{
  "train_examples": 90422,
  "image_size": 48,
  "targets": ["tissue"],
  "norm": "groupnorm",
  "pixel_unshuffle": 2,
  "widths": [64, 64, 128, 256],
  "blocks_per_level": 1,
  "eps": 1e-08,
  "merge_dims": true,
  "steps": 9300,
  "epochs": 26.3,
  "adamw_weight_decay_other_params": 0.01
}
Rows from block 4, named by matrix and row number. Rows with one number belong to one channel. Each number is 200 + 30 x the weight over its row's rms, rounded and kept within 0 to 999. All counts start at 0. After the name is the row's rms in percent of the matrix's.
# convs0: first 3x3 conv (model.mid.0.convs.0.weight, 256x256x3x3), inputs 144-167, a 3x3 kernel for each
# convs1: second 3x3 conv (model.mid.0.convs.1.weight, 256x256x3x3, transposed), outputs 144-167, a 3x3 kernel for each
convs0.239,078,205,173,215,203,185,285,219,217,115,159,214,190,249,187,112,142,115,156,219,224,208,200,186,192,184,192,177,224,184,213,175,197,202,244,172,134,201,203,194,179,167,186,195,214,184,229,194,218,166,151,134,220,201,159,172,191,227,201,234,205,212,166,228,208,195,205,215,250,210,232,154,237,205,174,201,190,181,190,200,187,221,170,223,237,202,263,190,153,246,203,194,206,201,196,184,223,175,218,183,207,210,211,206,185,187,150,193,161,232,220,195,151,254,211,219,211,228,196,202,187,214,233,227,193,229,224,214,222,206,196,205,185,214,215,192,193,190,183,118,164,173,179,186,158,225,184,171,168,266,210,222,180,193,208,210,191,217,183,197,190,180,215,186,169,167,180,161,185,188,157,166,187,213,192,199,215,231,209,214,192,205,193,177,192,207,216,199,199,186,217,198,183,173,191,161,188,226,191,194,180,201,206,173,215,157,165,206,228,203,186,246,155,161,178,206,227
convs0.240,090,154,184,203,202,114,251,201,228,191,229,201,235,233,181,232,175,185,181,216,202,176,215,165,229,187,170,191,150,181,188,169,200,258,179,127,206,211,159,170,173,209,191,205,201,226,162,195,192,216,227,220,204,210,148,281,174,186,162,229,201,160,226,220,246,160,220,182,162,218,186,247,206,214,161,208,192,206,222,172,242,185,195,181,211,216,174,202,186,204,110,224,188,218,175,225,222,195,220,132,197,197,209,174,199,159,185,257,224,170,201,208,272,156,118,225,186,214,197,189,258,209,165,219,195,209,193,179,187,205,218,206,170,219,216,176,157,193,252,192,187,219,154,226,206,176,167,218,169,221,155,199,235,203,200,202,203,191,209,207,210,195,198,161,161,226,196,196,213,235,216,156,190,197,208,200,227,205,215,207,211,220,239,228,177,205,203,187,228,211,252,180,251,189,194,176,151,189,150,199,185,210,147,236,159,167,193,253,234,173,155,206,202,163,168,303,208
convs0.241,064,197,204,184,196,213,272,225,146,241,211,92,266,202,201,175,221,198,126,227,221,236,203,205,232,178,207,193,179,188,237,150,218,257,213,143,130,216,229,185,192,191,202,166,172,207,215,230,175,254,167,151,190,213,209,245,200,130,188,169,149,239,207,205,195,224,187,181,171,212,197,168,259,205,206,192,204,139,190,214,207,209,189,192,224,182,211,200,184,202,200,187,217,207,213,147,226,192,216,164,200,188,205,205,216,174,169,215,200,208,182,261,206,244,168,244,149,233,235,216,232,183,245,224,170,189,192,216,212,183,158,245,211,217,187,203,231,136,202,214,132,246,197,204,222,243,190,196,176,166,220,275,206,218,211,206,225,186,203,207,192,203,213,190,173,186,168,177,195,194,219,171,214,210,199,187,215,176,225,193,209,185,180,238,206,144,200,225,212,181,216,222,192,131,205,275,133,205,138,246,170,217,214,213,184,200,228,142,194,134,202,198,155,198,190,249,183
convs0.242,058,236,182,193,246,254,211,219,188,213,220,356,242,221,280,239,207,190,149,217,198,200,190,232,221,210,187,218,231,176,229,218,163,220,183,222,174,160,186,212,141,165,187,187,188,212,168,190,183,188,212,151,188,225,175,184,209,193,246,191,240,203,156,202,225,243,266,202,214,197,175,240,176,205,200,216,201,193,201,196,213,194,181,177,214,199,187,161,190,180,225,200,165,187,207,173,187,196,188,216,182,201,218,205,180,236,182,188,206,186,215,203,237,161,183,206,183,185,201,211,187,194,158,217,226,199,159,184,182,202,164,213,175,191,217,196,247,202,249,246,237,202,248,257,226,161,181,185,185,167,179,191,259,219,207,228,183,201,191,188,181,185,199,225,219,227,245,231,234,211,158,194,193,191,192,236,213,221,192,191,231,225,197,194,206,192,192,225,212,166,239,200,288,194,215,165,216,230,324,151,241,215,145,211,247,203,224,179,180,216,179,178,138,281,285,162,202
convs0.243,083,208,221,190,223,174,172,202,217,193,158,279,187,145,210,201,228,124,229,214,201,202,199,214,168,199,186,203,199,222,203,227,219,180,200,190,179,208,158,190,188,167,222,195,211,210,217,257,147,205,201,200,178,223,233,222,183,189,203,222,204,255,247,191,193,220,222,259,240,183,196,261,192,190,186,150,162,182,205,179,229,233,237,168,172,186,128,222,213,197,197,201,174,194,188,252,204,232,202,191,176,212,215,257,182,217,201,183,244,160,133,283,198,223,175,202,197,176,158,183,174,211,211,238,181,188,141,203,220,192,205,188,193,202,190,179,180,217,167,273,236,160,225,204,184,204,169,188,256,125,182,251,174,202,196,209,221,189,228,196,165,180,181,209,190,171,238,225,250,163,217,183,199,191,180,182,229,193,198,225,178,211,208,195,183,201,183,156,159,238,260,234,234,201,152,159,167,220,235,203,185,234,199,158,200,204,83,222,121,229,266,242,153,201,181,203,203
convs0.244,047,189,186,174,200,166,233,191,166,140,206,244,220,193,252,177,261,206,236,175,226,220,191,209,207,210,204,204,197,204,241,190,265,252,241,221,254,187,173,222,234,177,176,170,195,199,190,191,235,180,171,200,150,165,180,220,209,211,195,181,181,208,202,208,176,200,220,211,283,235,161,249,219,200,167,219,198,189,211,195,205,215,181,168,197,207,208,173,218,126,230,179,228,198,187,180,219,190,199,206,204,231,212,202,177,209,218,216,202,206,209,218,229,149,223,222,255,218,189,165,148,204,216,202,247,211,197,161,178,192,156,196,192,193,198,207,190,223,217,217,186,234,212,199,192,167,241,207,150,192,244,185,179,200,199,191,199,218,191,168,187,193,197,173,165,293,244,166,269,167,173,215,203,186,210,183,172,227,188,202,194,168,202,259,192,192,237,179,162,201,154,122,193,164,109,199,204,223,266,235,224,179,223,264,170,212,284,165,189,220,237,177,188,276,247,180,197
convs0.245,072,193,191,226,247,200,176,201,139,221,237,206,223,160,155,230,228,371,262,207,193,192,176,210,215,224,235,202,253,211,202,166,247,185,141,200,185,217,197,161,226,219,218,205,202,201,224,182,187,228,175,194,245,241,178,243,145,196,177,188,181,210,199,174,186,194,195,163,195,164,196,227,154,198,178,202,186,226,215,229,200,199,208,245,225,213,224,200,207,276,122,225,222,203,197,197,188,231,195,181,179,187,202,202,209,202,168,203,207,186,194,211,157,200,146,227,212,182,210,253,171,156,175,198,206,222,201,220,226,194,220,212,208,179,222,172,202,173,221,227,111,177,144,217,209,193,183,208,179,167,184,182,176,222,213,204,184,198,212,179,181,197,191,233,175,216,183,182,230,206,176,216,214,219,179,200,185,192,205,187,190,192,217,201,206,234,184,232,218,184,113,197,225,126,226,161,172,167,263,224,195,259,235,142,134,239,180,242,218,237,190,237,224,193,202,233,193
convs0.246,067,212,146,158,260,190,122,220,221,204,250,288,289,231,245,136,239,275,155,202,219,205,181,164,236,227,218,177,234,222,240,143,265,205,206,242,196,208,189,183,182,183,225,191,197,185,189,214,190,197,197,178,221,163,194,202,208,183,136,225,249,176,210,186,182,201,230,181,123,169,252,194,206,200,190,188,171,181,220,210,239,171,194,182,217,201,148,206,236,188,205,189,198,200,233,253,223,213,184,213,205,193,198,159,156,196,216,202,175,214,215,220,202,188,205,214,199,213,206,171,194,210,223,235,194,171,226,188,181,167,200,177,165,191,194,159,193,285,201,221,237,300,255,191,234,190,275,223,244,253,182,158,193,210,206,207,189,193,205,175,216,224,210,206,183,237,165,311,173,233,220,238,194,211,221,220,205,209,192,220,208,191,183,199,233,182,207,208,160,180,126,183,202,249,136,144,204,274,216,260,325,196,152,261,201,230,242,181,184,265,227,182,226,186,180,156,176
convs0.247,059,158,137,182,170,134,194,205,157,172,263,197,169,158,242,275,175,243,195,195,191,195,184,204,208,199,199,194,203,193,228,169,191,154,182,252,180,209,141,201,251,151,214,238,193,208,168,181,168,161,212,141,200,205,160,185,166,218,234,178,206,182,206,201,178,222,205,225,188,244,215,170,156,167,211,193,226,171,222,188,217,218,177,209,178,230,209,210,174,240,188,182,187,192,200,211,189,238,197,178,204,201,205,167,171,204,165,145,173,174,230,191,184,236,212,188,175,228,207,221,147,254,249,255,232,236,259,199,213,200,183,212,203,189,193,208,156,158,182,149,130,177,144,204,221,197,179,207,185,176,216,152,158,214,203,212,201,211,232,219,184,205,201,217,267,199,180,165,171,170,249,227,167,184,180,190,231,184,218,214,220,189,232,247,193,233,228,180,190,219,243,214,127,252,181,241,250,210,278,221,160,222,278,91,95,221,188,189,214,219,210,189,140,117,199,190,181
convs0.248,114,145,213,229,160,153,200,205,330,201,154,216,200,233,198,191,206,197,206,212,238,185,216,210,205,174,230,243,220,210,233,248,192,253,194,97,199,205,201,213,187,190,212,202,197,209,200,194,209,171,175,222,220,220,208,209,173,242,156,229,236,181,199,167,236,207,183,215,192,209,163,188,214,211,202,200,173,201,198,198,214,217,208,221,222,208,163,186,234,199,156,220,225,203,198,182,191,188,195,188,194,207,219,185,223,184,168,195,183,187,162,211,201,190,140,219,234,266,228,200,188,139,127,182,220,218,175,230,244,206,171,203,205,205,200,224,200,156,166,249,182,234,238,181,199,191,185,206,219,161,199,177,193,163,209,217,180,215,185,188,173,183,211,242,200,159,205,201,140,209,142,173,189,213,192,159,165,205,209,195,201,199,221,190,172,245,174,189,214,217,231,178,138,206,272,174,180,188,190,183,273,199,195,211,178,202,186,228,215,238,121,247,152,274,166,190,252
convs0.249,056,233,193,208,240,228,105,178,278,221,227,235,254,287,282,259,222,276,299,228,207,211,189,179,180,224,188,194,179,207,150,184,227,155,231,124,227,184,217,205,172,193,196,168,199,195,179,196,191,200,227,222,211,207,231,185,235,249,168,205,228,203,230,195,229,207,229,200,202,264,201,212,147,171,176,193,205,149,209,156,205,181,175,175,173,178,207,194,198,154,196,211,238,208,186,204,201,136,206,227,226,179,169,159,208,191,194,191,225,167,185,207,236,162,209,195,208,179,156,234,145,209,139,255,203,212,203,205,177,227,178,162,183,186,187,169,178,205,263,213,276,240,274,252,177,190,149,191,193,190,181,209,226,192,209,192,191,199,214,207,194,205,195,179,176,202,227,201,175,172,305,206,198,195,223,192,200,206,182,204,194,159,205,199,165,220,172,192,182,173,225,216,250,238,263,291,207,226,194,220,238,245,173,179,179,185,227,202,244,187,222,273,193,262,211,238,221
convs0.250,055,239,131,236,225,177,161,241,179,200,195,231,253,171,187,269,267,169,178,203,182,210,200,204,185,261,208,230,211,177,193,217,135,200,216,211,177,219,186,167,196,186,194,224,140,214,221,245,166,207,235,222,206,135,212,203,240,199,197,155,186,153,232,173,248,202,172,178,215,248,210,294,221,170,166,195,195,189,166,181,176,231,203,173,158,189,246,231,164,212,180,225,210,188,186,165,238,204,178,223,181,232,199,220,211,161,154,194,219,211,243,186,193,171,230,166,173,227,199,212,201,179,204,185,209,194,150,175,174,220,218,195,175,137,206,157,218,220,164,201,227,189,209,188,238,210,207,207,179,152,197,173,180,221,191,194,194,208,170,188,174,228,213,218,190,184,188,230,190,199,199,195,189,213,212,207,165,219,176,237,208,186,198,188,200,216,200,195,198,150,182,227,191,189,214,274,231,198,238,211,166,236,171,182,217,184,276,142,164,218,119,222,109,157,201,129,299
convs0.251,120,216,162,126,248,229,263,167,183,182,190,213,247,206,246,161,172,221,200,210,216,199,263,246,180,179,184,199,140,216,239,177,231,143,226,178,208,190,204,215,189,210,198,194,195,185,214,181,196,209,151,214,176,147,180,196,211,175,209,208,207,195,172,235,228,168,222,236,130,252,185,222,198,225,204,233,195,226,205,227,191,181,235,169,178,258,228,227,235,171,178,199,177,208,198,214,222,203,174,181,224,208,212,240,164,146,145,227,231,208,276,181,232,278,208,173,194,228,222,200,225,238,238,127,189,198,197,213,182,205,196,156,224,196,183,224,168,185,187,213,226,191,234,193,104,170,188,217,213,211,274,208,200,185,208,197,191,219,190,238,166,215,227,166,220,216,261,184,224,243,194,201,194,197,183,221,165,204,189,248,200,198,207,204,232,177,222,217,168,196,229,203,181,219,130,300,146,203,153,196,208,232,244,176,253,152,198,199,196,231,238,155,186,202,132,242,155
convs0.252,076,226,146,195,222,233,162,206,198,204,214,185,262,192,221,150,223,255,227,212,187,175,191,181,233,226,191,194,220,167,224,240,223,180,164,162,217,183,234,228,212,256,181,181,192,221,226,190,217,237,200,148,181,191,163,200,169,227,173,196,240,190,182,196,199,212,191,181,165,206,238,258,146,186,187,203,190,215,237,185,204,199,206,206,222,192,181,201,188,183,178,179,172,192,227,164,205,213,212,196,193,145,242,179,237,252,202,206,173,189,147,159,165,201,252,214,188,200,209,182,178,233,208,167,155,144,218,210,220,174,208,178,207,204,167,167,219,222,224,314,255,183,200,158,242,240,160,247,179,193,238,239,219,193,212,186,183,168,214,217,218,232,200,194,235,195,270,197,202,211,267,204,201,191,205,213,206,188,192,166,177,186,201,184,235,161,171,182,159,161,195,159,233,110,148,211,255,229,173,205,249,211,262,196,137,125,240,247,221,259,204,208,231,230,206,184,228
convs0.253,150,185,262,196,171,197,175,211,148,222,185,188,181,166,139,233,204,141,154,226,193,185,197,170,244,203,207,162,203,209,196,190,237,206,138,172,298,194,200,240,201,208,198,201,224,216,210,215,188,165,241,215,180,244,228,220,197,262,171,159,204,171,192,190,247,199,182,207,243,209,204,275,147,247,206,194,217,250,178,175,200,216,285,237,179,239,257,174,198,178,165,197,213,200,188,215,196,243,193,236,229,208,192,215,194,216,204,250,226,232,168,197,213,267,149,218,184,198,227,166,195,128,154,195,177,180,250,232,171,176,241,211,196,202,225,204,216,165,222,205,156,168,186,163,134,197,168,162,204,231,186,182,198,271,223,218,169,241,252,199,192,254,245,203,192,204,184,276,208,134,175,171,208,205,203,193,181,197,193,158,243,162,202,173,235,209,201,217,191,199,200,218,182,178,187,202,218,201,171,212,206,250,181,253,165,161,216,186,205,205,230,217,140,174,127,244,217
convs0.254,042,187,180,261,102,224,241,224,236,116,213,206,220,262,223,214,198,224,175,197,159,208,176,221,214,218,250,197,218,183,191,210,221,151,198,246,151,206,182,214,192,169,210,191,200,224,235,196,171,235,212,229,170,176,177,183,191,215,221,148,148,223,211,104,187,226,196,220,164,215,225,164,174,200,196,217,181,191,177,224,173,174,216,194,166,174,228,244,205,177,217,191,189,219,201,144,211,197,209,223,174,183,219,163,206,190,187,232,199,209,165,236,192,150,252,225,163,219,166,178,188,170,186,235,208,179,257,210,231,183,225,202,182,160,208,225,176,178,202,105,136,192,144,164,260,181,154,193,148,211,172,223,182,211,201,206,202,216,190,185,219,233,188,113,202,227,184,111,210,218,176,260,203,187,200,181,175,207,193,187,179,180,205,191,209,220,171,208,233,187,160,188,159,93,165,200,113,242,265,175,158,232,143,207,165,130,168,163,234,250,232,185,149,181,186,273,200
convs1.239,076,161,201,204,215,142,120,215,218,248,174,188,199,189,220,210,216,146,181,164,157,194,171,219,151,227,231,230,188,211,266,211,247,159,144,203,202,197,133,173,240,225,201,189,211,204,197,192,210,159,190,180,218,207,182,186,208,224,208,179,205,190,184,199,261,210,205,187,191,175,208,184,227,185,205,180,224,258,189,238,215,180,165,202,194,223,198,222,154,261,177,242,221,202,227,240,154,186,204,194,165,232,178,209,216,160,202,223,153,207,197,188,181,233,177,192,211,220,247,209,189,229,266,228,158,174,184,182,206,179,162,223,253,240,188,201,189,185,236,165,180,196,250,219,177,173,220,229,255,213,177,182,255,194,214,142,189,202,273,203,173,253,185,204,194,210,212,189,199,178,182,208,205,159,259,214,246,200,213,181,194,167,196,166,186,246,213,215,188,173,183,195,218,199,136,205,235,187,247,196,178,212,142,139,185,233,214,255,223,208,187,202,223,200,292,198,214
convs1.240,098,219,180,181,185,278,231,182,168,192,231,218,212,190,183,144,183,219,176,178,264,274,202,137,159,233,215,192,215,191,173,219,226,184,185,174,189,198,170,213,212,205,173,222,164,209,182,219,200,200,143,174,241,207,211,225,183,253,184,114,190,222,234,171,180,240,203,188,191,226,197,244,214,222,214,160,205,185,253,189,210,203,193,203,233,218,217,120,222,176,219,223,234,241,182,189,217,220,181,153,229,161,251,192,205,209,183,166,201,169,187,205,244,204,185,204,156,221,178,226,173,184,178,217,252,256,172,166,169,186,192,179,224,203,207,197,217,187,214,186,209,163,169,174,235,225,188,179,235,212,204,202,203,168,204,233,199,233,190,287,220,225,192,155,200,184,172,232,196,176,190,182,234,219,221,221,176,199,190,169,194,193,220,190,175,180,173,179,182,222,210,219,241,228,231,243,188,170,129,155,146,213,181,197,228,229,227,200,221,159,197,178,218,240,187,210,202
convs1.241,065,219,132,227,250,188,169,194,198,181,185,228,250,160,226,209,221,198,229,181,118,171,179,274,201,200,256,199,181,182,211,201,216,211,186,270,161,156,179,202,196,183,257,197,166,215,239,172,202,196,156,156,220,163,253,174,199,218,194,255,207,174,191,223,267,199,247,185,151,225,204,216,220,177,191,228,213,226,224,194,231,179,215,178,200,244,135,198,192,179,236,228,211,204,166,167,252,170,307,192,183,232,192,256,187,186,211,153,210,210,145,197,145,280,224,257,189,220,159,199,198,206,288,215,229,205,214,188,230,223,178,191,178,176,216,193,225,162,239,225,221,193,220,211,238,183,204,219,190,231,198,221,208,216,210,219,147,212,218,216,184,212,200,259,204,198,203,226,186,219,190,215,217,190,174,191,260,188,174,186,237,175,211,215,199,186,166,202,169,204,173,216,172,267,138,194,233,227,230,222,173,213,218,199,165,241,211,263,204,240,201,178,169,200,224,173,161
convs1.242,058,195,206,225,199,170,148,247,208,200,235,205,198,225,175,191,221,120,202,210,132,227,198,176,191,245,226,187,261,173,200,183,231,181,145,237,218,209,221,223,156,185,236,197,162,173,162,174,231,169,191,182,182,122,217,198,222,177,173,300,175,194,126,236,183,176,209,214,221,168,188,199,171,193,184,170,212,253,169,199,214,222,160,228,229,197,197,197,201,180,197,197,172,234,173,191,190,196,244,220,244,163,223,208,188,205,181,207,167,201,203,156,266,189,190,134,187,179,202,186,206,184,230,155,223,164,224,211,192,151,218,174,163,183,191,180,187,218,172,234,208,209,218,188,212,186,177,198,169,255,161,223,222,216,216,187,222,180,269,198,201,234,189,216,238,189,244,190,154,187,174,232,204,211,217,184,165,136,213,218,209,229,183,181,239,220,161,235,148,204,187,212,174,215,130,285,180,204,258,247,180,189,198,130,179,215,184,239,230,188,163,167,213,199,243,219,186
convs1.243,091,220,236,236,195,210,206,160,221,182,174,225,146,206,193,244,223,195,196,215,195,219,222,188,186,187,244,209,226,217,227,228,206,152,167,181,184,191,238,176,167,231,226,254,185,205,176,186,214,155,213,165,198,142,173,197,169,169,224,181,211,194,176,209,178,204,275,227,259,182,216,174,148,158,174,188,219,216,238,229,216,212,187,213,259,177,180,191,198,192,180,212,223,162,199,216,160,134,231,200,184,200,196,179,182,157,190,228,223,233,159,166,215,238,169,201,234,180,247,191,200,227,162,245,174,135,214,210,177,198,198,210,267,172,188,232,200,239,198,225,207,180,199,192,173,205,232,169,202,244,221,151,172,209,252,251,254,207,140,208,167,216,195,185,202,208,194,190,178,205,198,211,171,203,164,234,190,188,218,183,166,151,191,272,221,166,212,226,207,177,170,223,172,230,175,143,172,179,91,204,246,180,183,205,158,210,201,199,175,150,180,230,218,173,192,183,199
convs1.244,050,197,166,203,202,218,170,224,164,191,188,213,174,237,170,163,188,244,178,212,183,185,221,178,152,219,162,229,204,193,249,202,201,229,193,171,214,165,201,169,166,194,186,166,208,209,235,197,244,219,192,194,241,187,184,191,189,179,225,223,258,210,218,201,160,213,170,225,164,151,162,237,191,207,174,177,232,209,139,199,178,205,179,245,175,204,165,208,219,193,233,173,233,176,220,206,226,184,152,193,273,190,204,218,220,203,149,160,177,196,191,165,180,215,150,191,162,220,205,172,193,207,188,140,251,177,248,230,199,205,224,148,198,220,179,200,244,199,168,221,240,156,200,173,225,220,174,212,208,193,225,210,189,227,197,217,196,201,231,177,218,189,156,166,196,241,220,207,206,195,145,211,234,182,207,234,228,193,185,202,198,194,210,233,182,273,215,210,197,210,235,191,203,177,201,200,161,170,208,232,240,198,174,216,197,223,169,225,206,228,170,237,247,239,187,173,217
convs1.245,079,195,230,177,227,203,208,154,202,202,150,134,158,157,262,236,184,259,133,216,207,187,239,158,239,224,215,217,182,175,252,175,148,194,184,181,250,212,153,190,178,215,190,241,201,214,206,135,236,196,248,195,181,230,202,194,213,205,209,227,217,164,240,207,225,173,166,219,172,199,169,151,227,147,195,206,238,236,188,188,150,254,181,182,216,163,199,186,178,193,193,161,236,202,196,214,233,139,192,216,177,178,248,194,221,152,173,198,179,231,225,192,264,178,168,158,250,167,206,153,200,203,207,200,215,172,217,250,185,196,190,206,218,174,193,195,159,204,198,202,238,172,143,200,182,200,287,204,213,223,198,194,192,201,212,181,192,232,177,229,177,210,231,188,224,238,163,215,193,177,225,200,182,193,243,218,231,248,222,203,202,205,191,183,205,220,223,234,169,190,189,210,176,182,193,221,143,245,257,207,263,220,189,246,195,178,231,125,245,224,195,185,174,196,200,190,195
convs1.246,078,196,239,228,247,149,199,257,214,168,174,212,220,237,254,206,195,169,216,234,217,165,165,214,205,170,201,184,209,120,233,223,207,206,210,261,140,168,209,197,174,203,210,191,160,254,195,246,161,188,201,202,182,131,181,176,168,184,169,158,205,178,222,181,219,219,219,285,229,172,183,200,182,217,178,209,187,204,245,116,197,211,166,170,189,198,234,222,169,233,191,257,237,212,189,204,163,191,228,184,219,227,191,225,243,196,147,216,207,182,146,142,182,197,252,162,158,247,211,183,179,166,151,173,183,265,253,245,173,199,174,200,157,206,237,191,203,189,196,199,174,188,230,162,214,170,201,212,243,189,177,224,205,218,176,161,169,181,233,193,187,195,157,196,208,218,250,262,228,231,196,182,206,172,217,108,217,183,174,237,210,208,211,180,220,194,201,251,244,192,208,147,133,250,259,148,223,226,205,179,274,146,189,208,192,207,158,197,200,193,201,194,161,242,223,194,164
convs1.247,058,155,229,227,165,213,212,220,201,158,240,194,188,225,196,214,206,172,201,187,197,196,222,240,167,216,223,187,245,172,255,180,206,188,195,188,180,169,213,199,167,200,202,190,212,233,167,235,184,212,196,249,196,214,229,204,175,181,205,213,218,187,157,150,218,187,225,237,149,241,240,241,162,174,220,207,196,216,191,231,226,175,182,218,198,162,245,249,176,221,248,176,247,183,211,281,169,242,253,190,187,172,211,190,210,152,212,195,202,173,195,159,220,176,277,196,199,206,183,164,211,190,275,172,193,194,222,149,215,173,175,188,199,177,208,181,200,145,190,162,217,157,173,209,204,200,249,246,187,229,208,199,195,226,235,220,206,193,245,224,189,147,195,154,277,196,131,245,192,137,171,239,198,218,214,217,216,182,181,208,184,221,209,201,219,179,156,251,212,172,191,183,214,173,185,212,208,211,225,193,242,219,221,182,224,230,180,266,259,177,247,246,161,214,194,250,156
convs1.248,119,211,188,181,187,198,244,196,194,179,203,176,187,223,189,230,241,178,239,196,192,170,208,189,207,191,153,217,189,186,207,189,238,185,238,186,165,238,177,196,158,179,217,247,197,251,199,215,169,245,185,209,179,224,231,204,218,183,142,191,174,187,259,264,177,181,183,188,202,147,262,269,168,206,206,189,175,225,207,189,179,233,185,222,193,255,162,202,225,201,189,161,166,230,301,223,160,236,165,168,203,152,188,173,219,225,186,234,187,176,168,207,210,216,204,180,229,173,215,202,144,205,158,259,212,244,213,206,153,172,188,221,216,200,201,248,121,212,203,185,244,166,169,195,179,207,170,158,175,187,179,161,201,206,191,219,245,239,192,172,153,176,231,180,220,187,204,197,232,172,182,233,188,204,197,194,225,197,201,225,151,208,203,207,185,202,209,157,198,237,160,253,249,196,206,161,201,190,171,229,246,204,182,197,130,180,164,228,160,184,211,181,235,171,193,217,211
convs1.249,059,189,135,184,285,198,168,213,140,205,199,143,243,208,227,162,248,197,214,213,215,220,202,230,204,164,188,197,209,207,196,162,201,249,151,161,235,233,189,273,197,128,218,222,192,215,187,227,181,203,200,200,191,222,203,180,206,219,243,215,255,180,160,175,238,226,290,185,190,216,131,172,167,202,137,242,217,161,254,212,207,246,227,149,179,212,177,191,229,279,209,193,211,211,180,247,224,198,206,223,228,285,239,197,168,177,202,174,227,197,187,180,188,209,185,194,162,192,220,174,170,223,189,162,263,139,165,184,227,190,208,223,221,162,201,164,219,245,204,251,189,236,174,226,154,264,194,222,220,204,236,150,201,177,191,147,198,244,195,187,194,190,189,184,206,220,209,181,218,169,179,198,185,234,240,159,206,189,187,199,225,232,194,215,209,155,248,243,126,201,204,181,234,150,228,210,270,248,180,204,181,230,177,136,151,196,183,213,176,205,274,183,247,236,265,210,286
convs1.250,053,254,204,213,132,214,216,159,212,201,165,176,199,246,228,159,146,213,204,194,223,199,123,226,173,158,216,243,190,172,230,189,218,136,217,215,185,176,179,244,217,218,238,247,160,202,221,191,218,185,194,274,199,193,241,179,195,210,245,190,203,233,135,177,222,227,161,141,179,213,205,232,184,170,181,187,237,236,202,199,207,210,215,237,164,222,204,242,201,226,189,190,267,188,218,206,131,205,121,194,169,223,234,208,224,199,208,231,225,187,200,247,165,232,218,181,153,180,204,209,175,169,138,199,179,228,229,206,215,207,195,228,207,141,178,171,224,163,210,164,194,190,210,230,149,217,224,220,176,167,245,154,207,162,189,215,177,254,196,278,229,151,221,205,224,152,197,225,244,188,206,183,195,248,234,235,204,269,156,222,180,176,217,219,172,175,215,202,187,220,208,155,187,152,136,230,160,204,236,190,207,241,225,208,255,174,169,218,228,185,219,265,191,171,212,176,186
convs1.251,126,176,213,194,143,234,162,208,243,206,220,185,186,250,167,188,188,232,189,200,195,247,238,185,207,172,164,223,226,206,160,179,223,205,219,164,216,198,158,229,168,201,217,190,180,216,167,204,234,227,207,159,181,234,196,236,216,222,225,199,200,163,195,165,213,160,237,140,243,197,210,185,158,191,200,170,214,173,158,200,254,205,178,152,233,230,169,187,242,156,221,192,216,215,200,185,188,200,230,197,162,147,259,231,192,198,196,223,179,223,192,171,217,121,207,219,171,235,221,187,203,174,197,199,205,232,184,254,186,184,200,142,192,197,246,193,293,214,162,241,211,180,192,170,209,222,196,196,212,156,145,206,222,220,253,168,217,179,169,232,242,203,206,201,176,216,204,213,143,172,201,248,205,167,174,183,232,229,149,212,187,180,241,213,151,204,125,180,231,236,213,186,213,140,284,144,208,182,219,184,206,200,180,193,194,193,211,212,215,198,242,207,201,222,169,202,198
convs1.252,084,209,166,189,228,219,169,214,239,206,197,225,202,180,182,157,192,253,167,170,190,259,223,169,251,189,208,229,193,154,215,218,234,157,183,165,193,179,216,195,222,130,224,192,276,170,182,195,169,143,215,184,214,203,201,219,238,177,189,211,182,202,174,255,245,220,195,182,179,201,169,223,208,248,198,245,204,264,215,213,196,156,219,204,202,201,253,218,208,190,221,173,213,213,209,146,181,205,167,207,221,183,201,208,173,213,221,146,238,215,161,200,245,174,185,167,191,176,192,205,217,173,219,185,142,150,175,213,300,211,185,146,200,158,223,183,214,228,243,188,204,192,194,150,211,195,184,228,204,219,221,148,200,206,152,220,142,157,217,193,146,266,233,234,192,203,205,200,235,187,207,135,192,204,238,212,188,254,181,254,165,174,166,168,196,217,202,189,204,182,213,183,195,239,198,230,222,156,139,206,164,156,258,157,179,204,222,208,246,174,194,207,236,197,246,165,199
convs1.253,156,203,190,180,201,208,207,256,178,227,140,246,183,197,213,208,197,149,221,224,212,201,181,198,257,185,214,218,223,213,186,200,144,195,189,191,201,173,210,210,198,187,237,190,134,202,173,194,185,186,197,169,206,166,224,198,214,268,247,201,152,245,227,193,217,218,155,166,140,256,165,209,182,159,265,250,172,193,200,207,155,207,227,193,179,206,206,189,208,232,205,198,196,173,205,174,204,260,165,206,169,143,153,189,194,201,179,242,241,197,154,171,244,160,240,204,214,187,176,198,231,189,237,210,163,223,205,188,254,240,188,197,135,219,139,186,205,211,170,169,206,181,232,204,162,168,193,149,186,161,195,180,193,189,176,197,167,198,210,199,188,214,174,225,114,252,227,116,192,212,208,169,193,204,193,184,179,170,239,168,192,239,243,225,191,213,207,142,239,215,219,229,208,206,195,202,204,144,222,211,203,210,209,238,214,166,203,177,215,221,192,214,235,146,166,229,173
convs1.254,042,174,212,210,177,183,210,196,176,191,191,249,216,190,208,176,258,184,166,231,191,220,170,180,206,160,219,217,247,199,205,197,181,227,168,209,232,183,149,173,151,211,250,251,193,161,181,242,175,142,224,236,183,255,240,239,152,158,176,226,240,126,192,256,163,198,228,216,161,194,229,203,229,172,194,215,237,252,194,192,231,194,200,209,225,250,255,229,219,213,186,176,146,226,140,212,224,174,241,165,264,195,183,250,192,196,238,252,199,194,221,185,248,242,208,245,151,213,242,200,174,225,167,195,236,222,203,222,147,195,209,212,184,181,194,189,239,207,215,199,217,173,242,218,211,198,192,242,112,222,199,220,175,155,214,154,201,226,232,230,206,193,186,158,206,231,195,262,191,233,213,189,218,144,211,175,143,194,243,224,210,129,212,183,192,183,168,184,197,180,155,237,171,182,172,159,194,194,249,210,265,182,198,201,176,229,122,213,229,247,218,224,163,168,212,287,202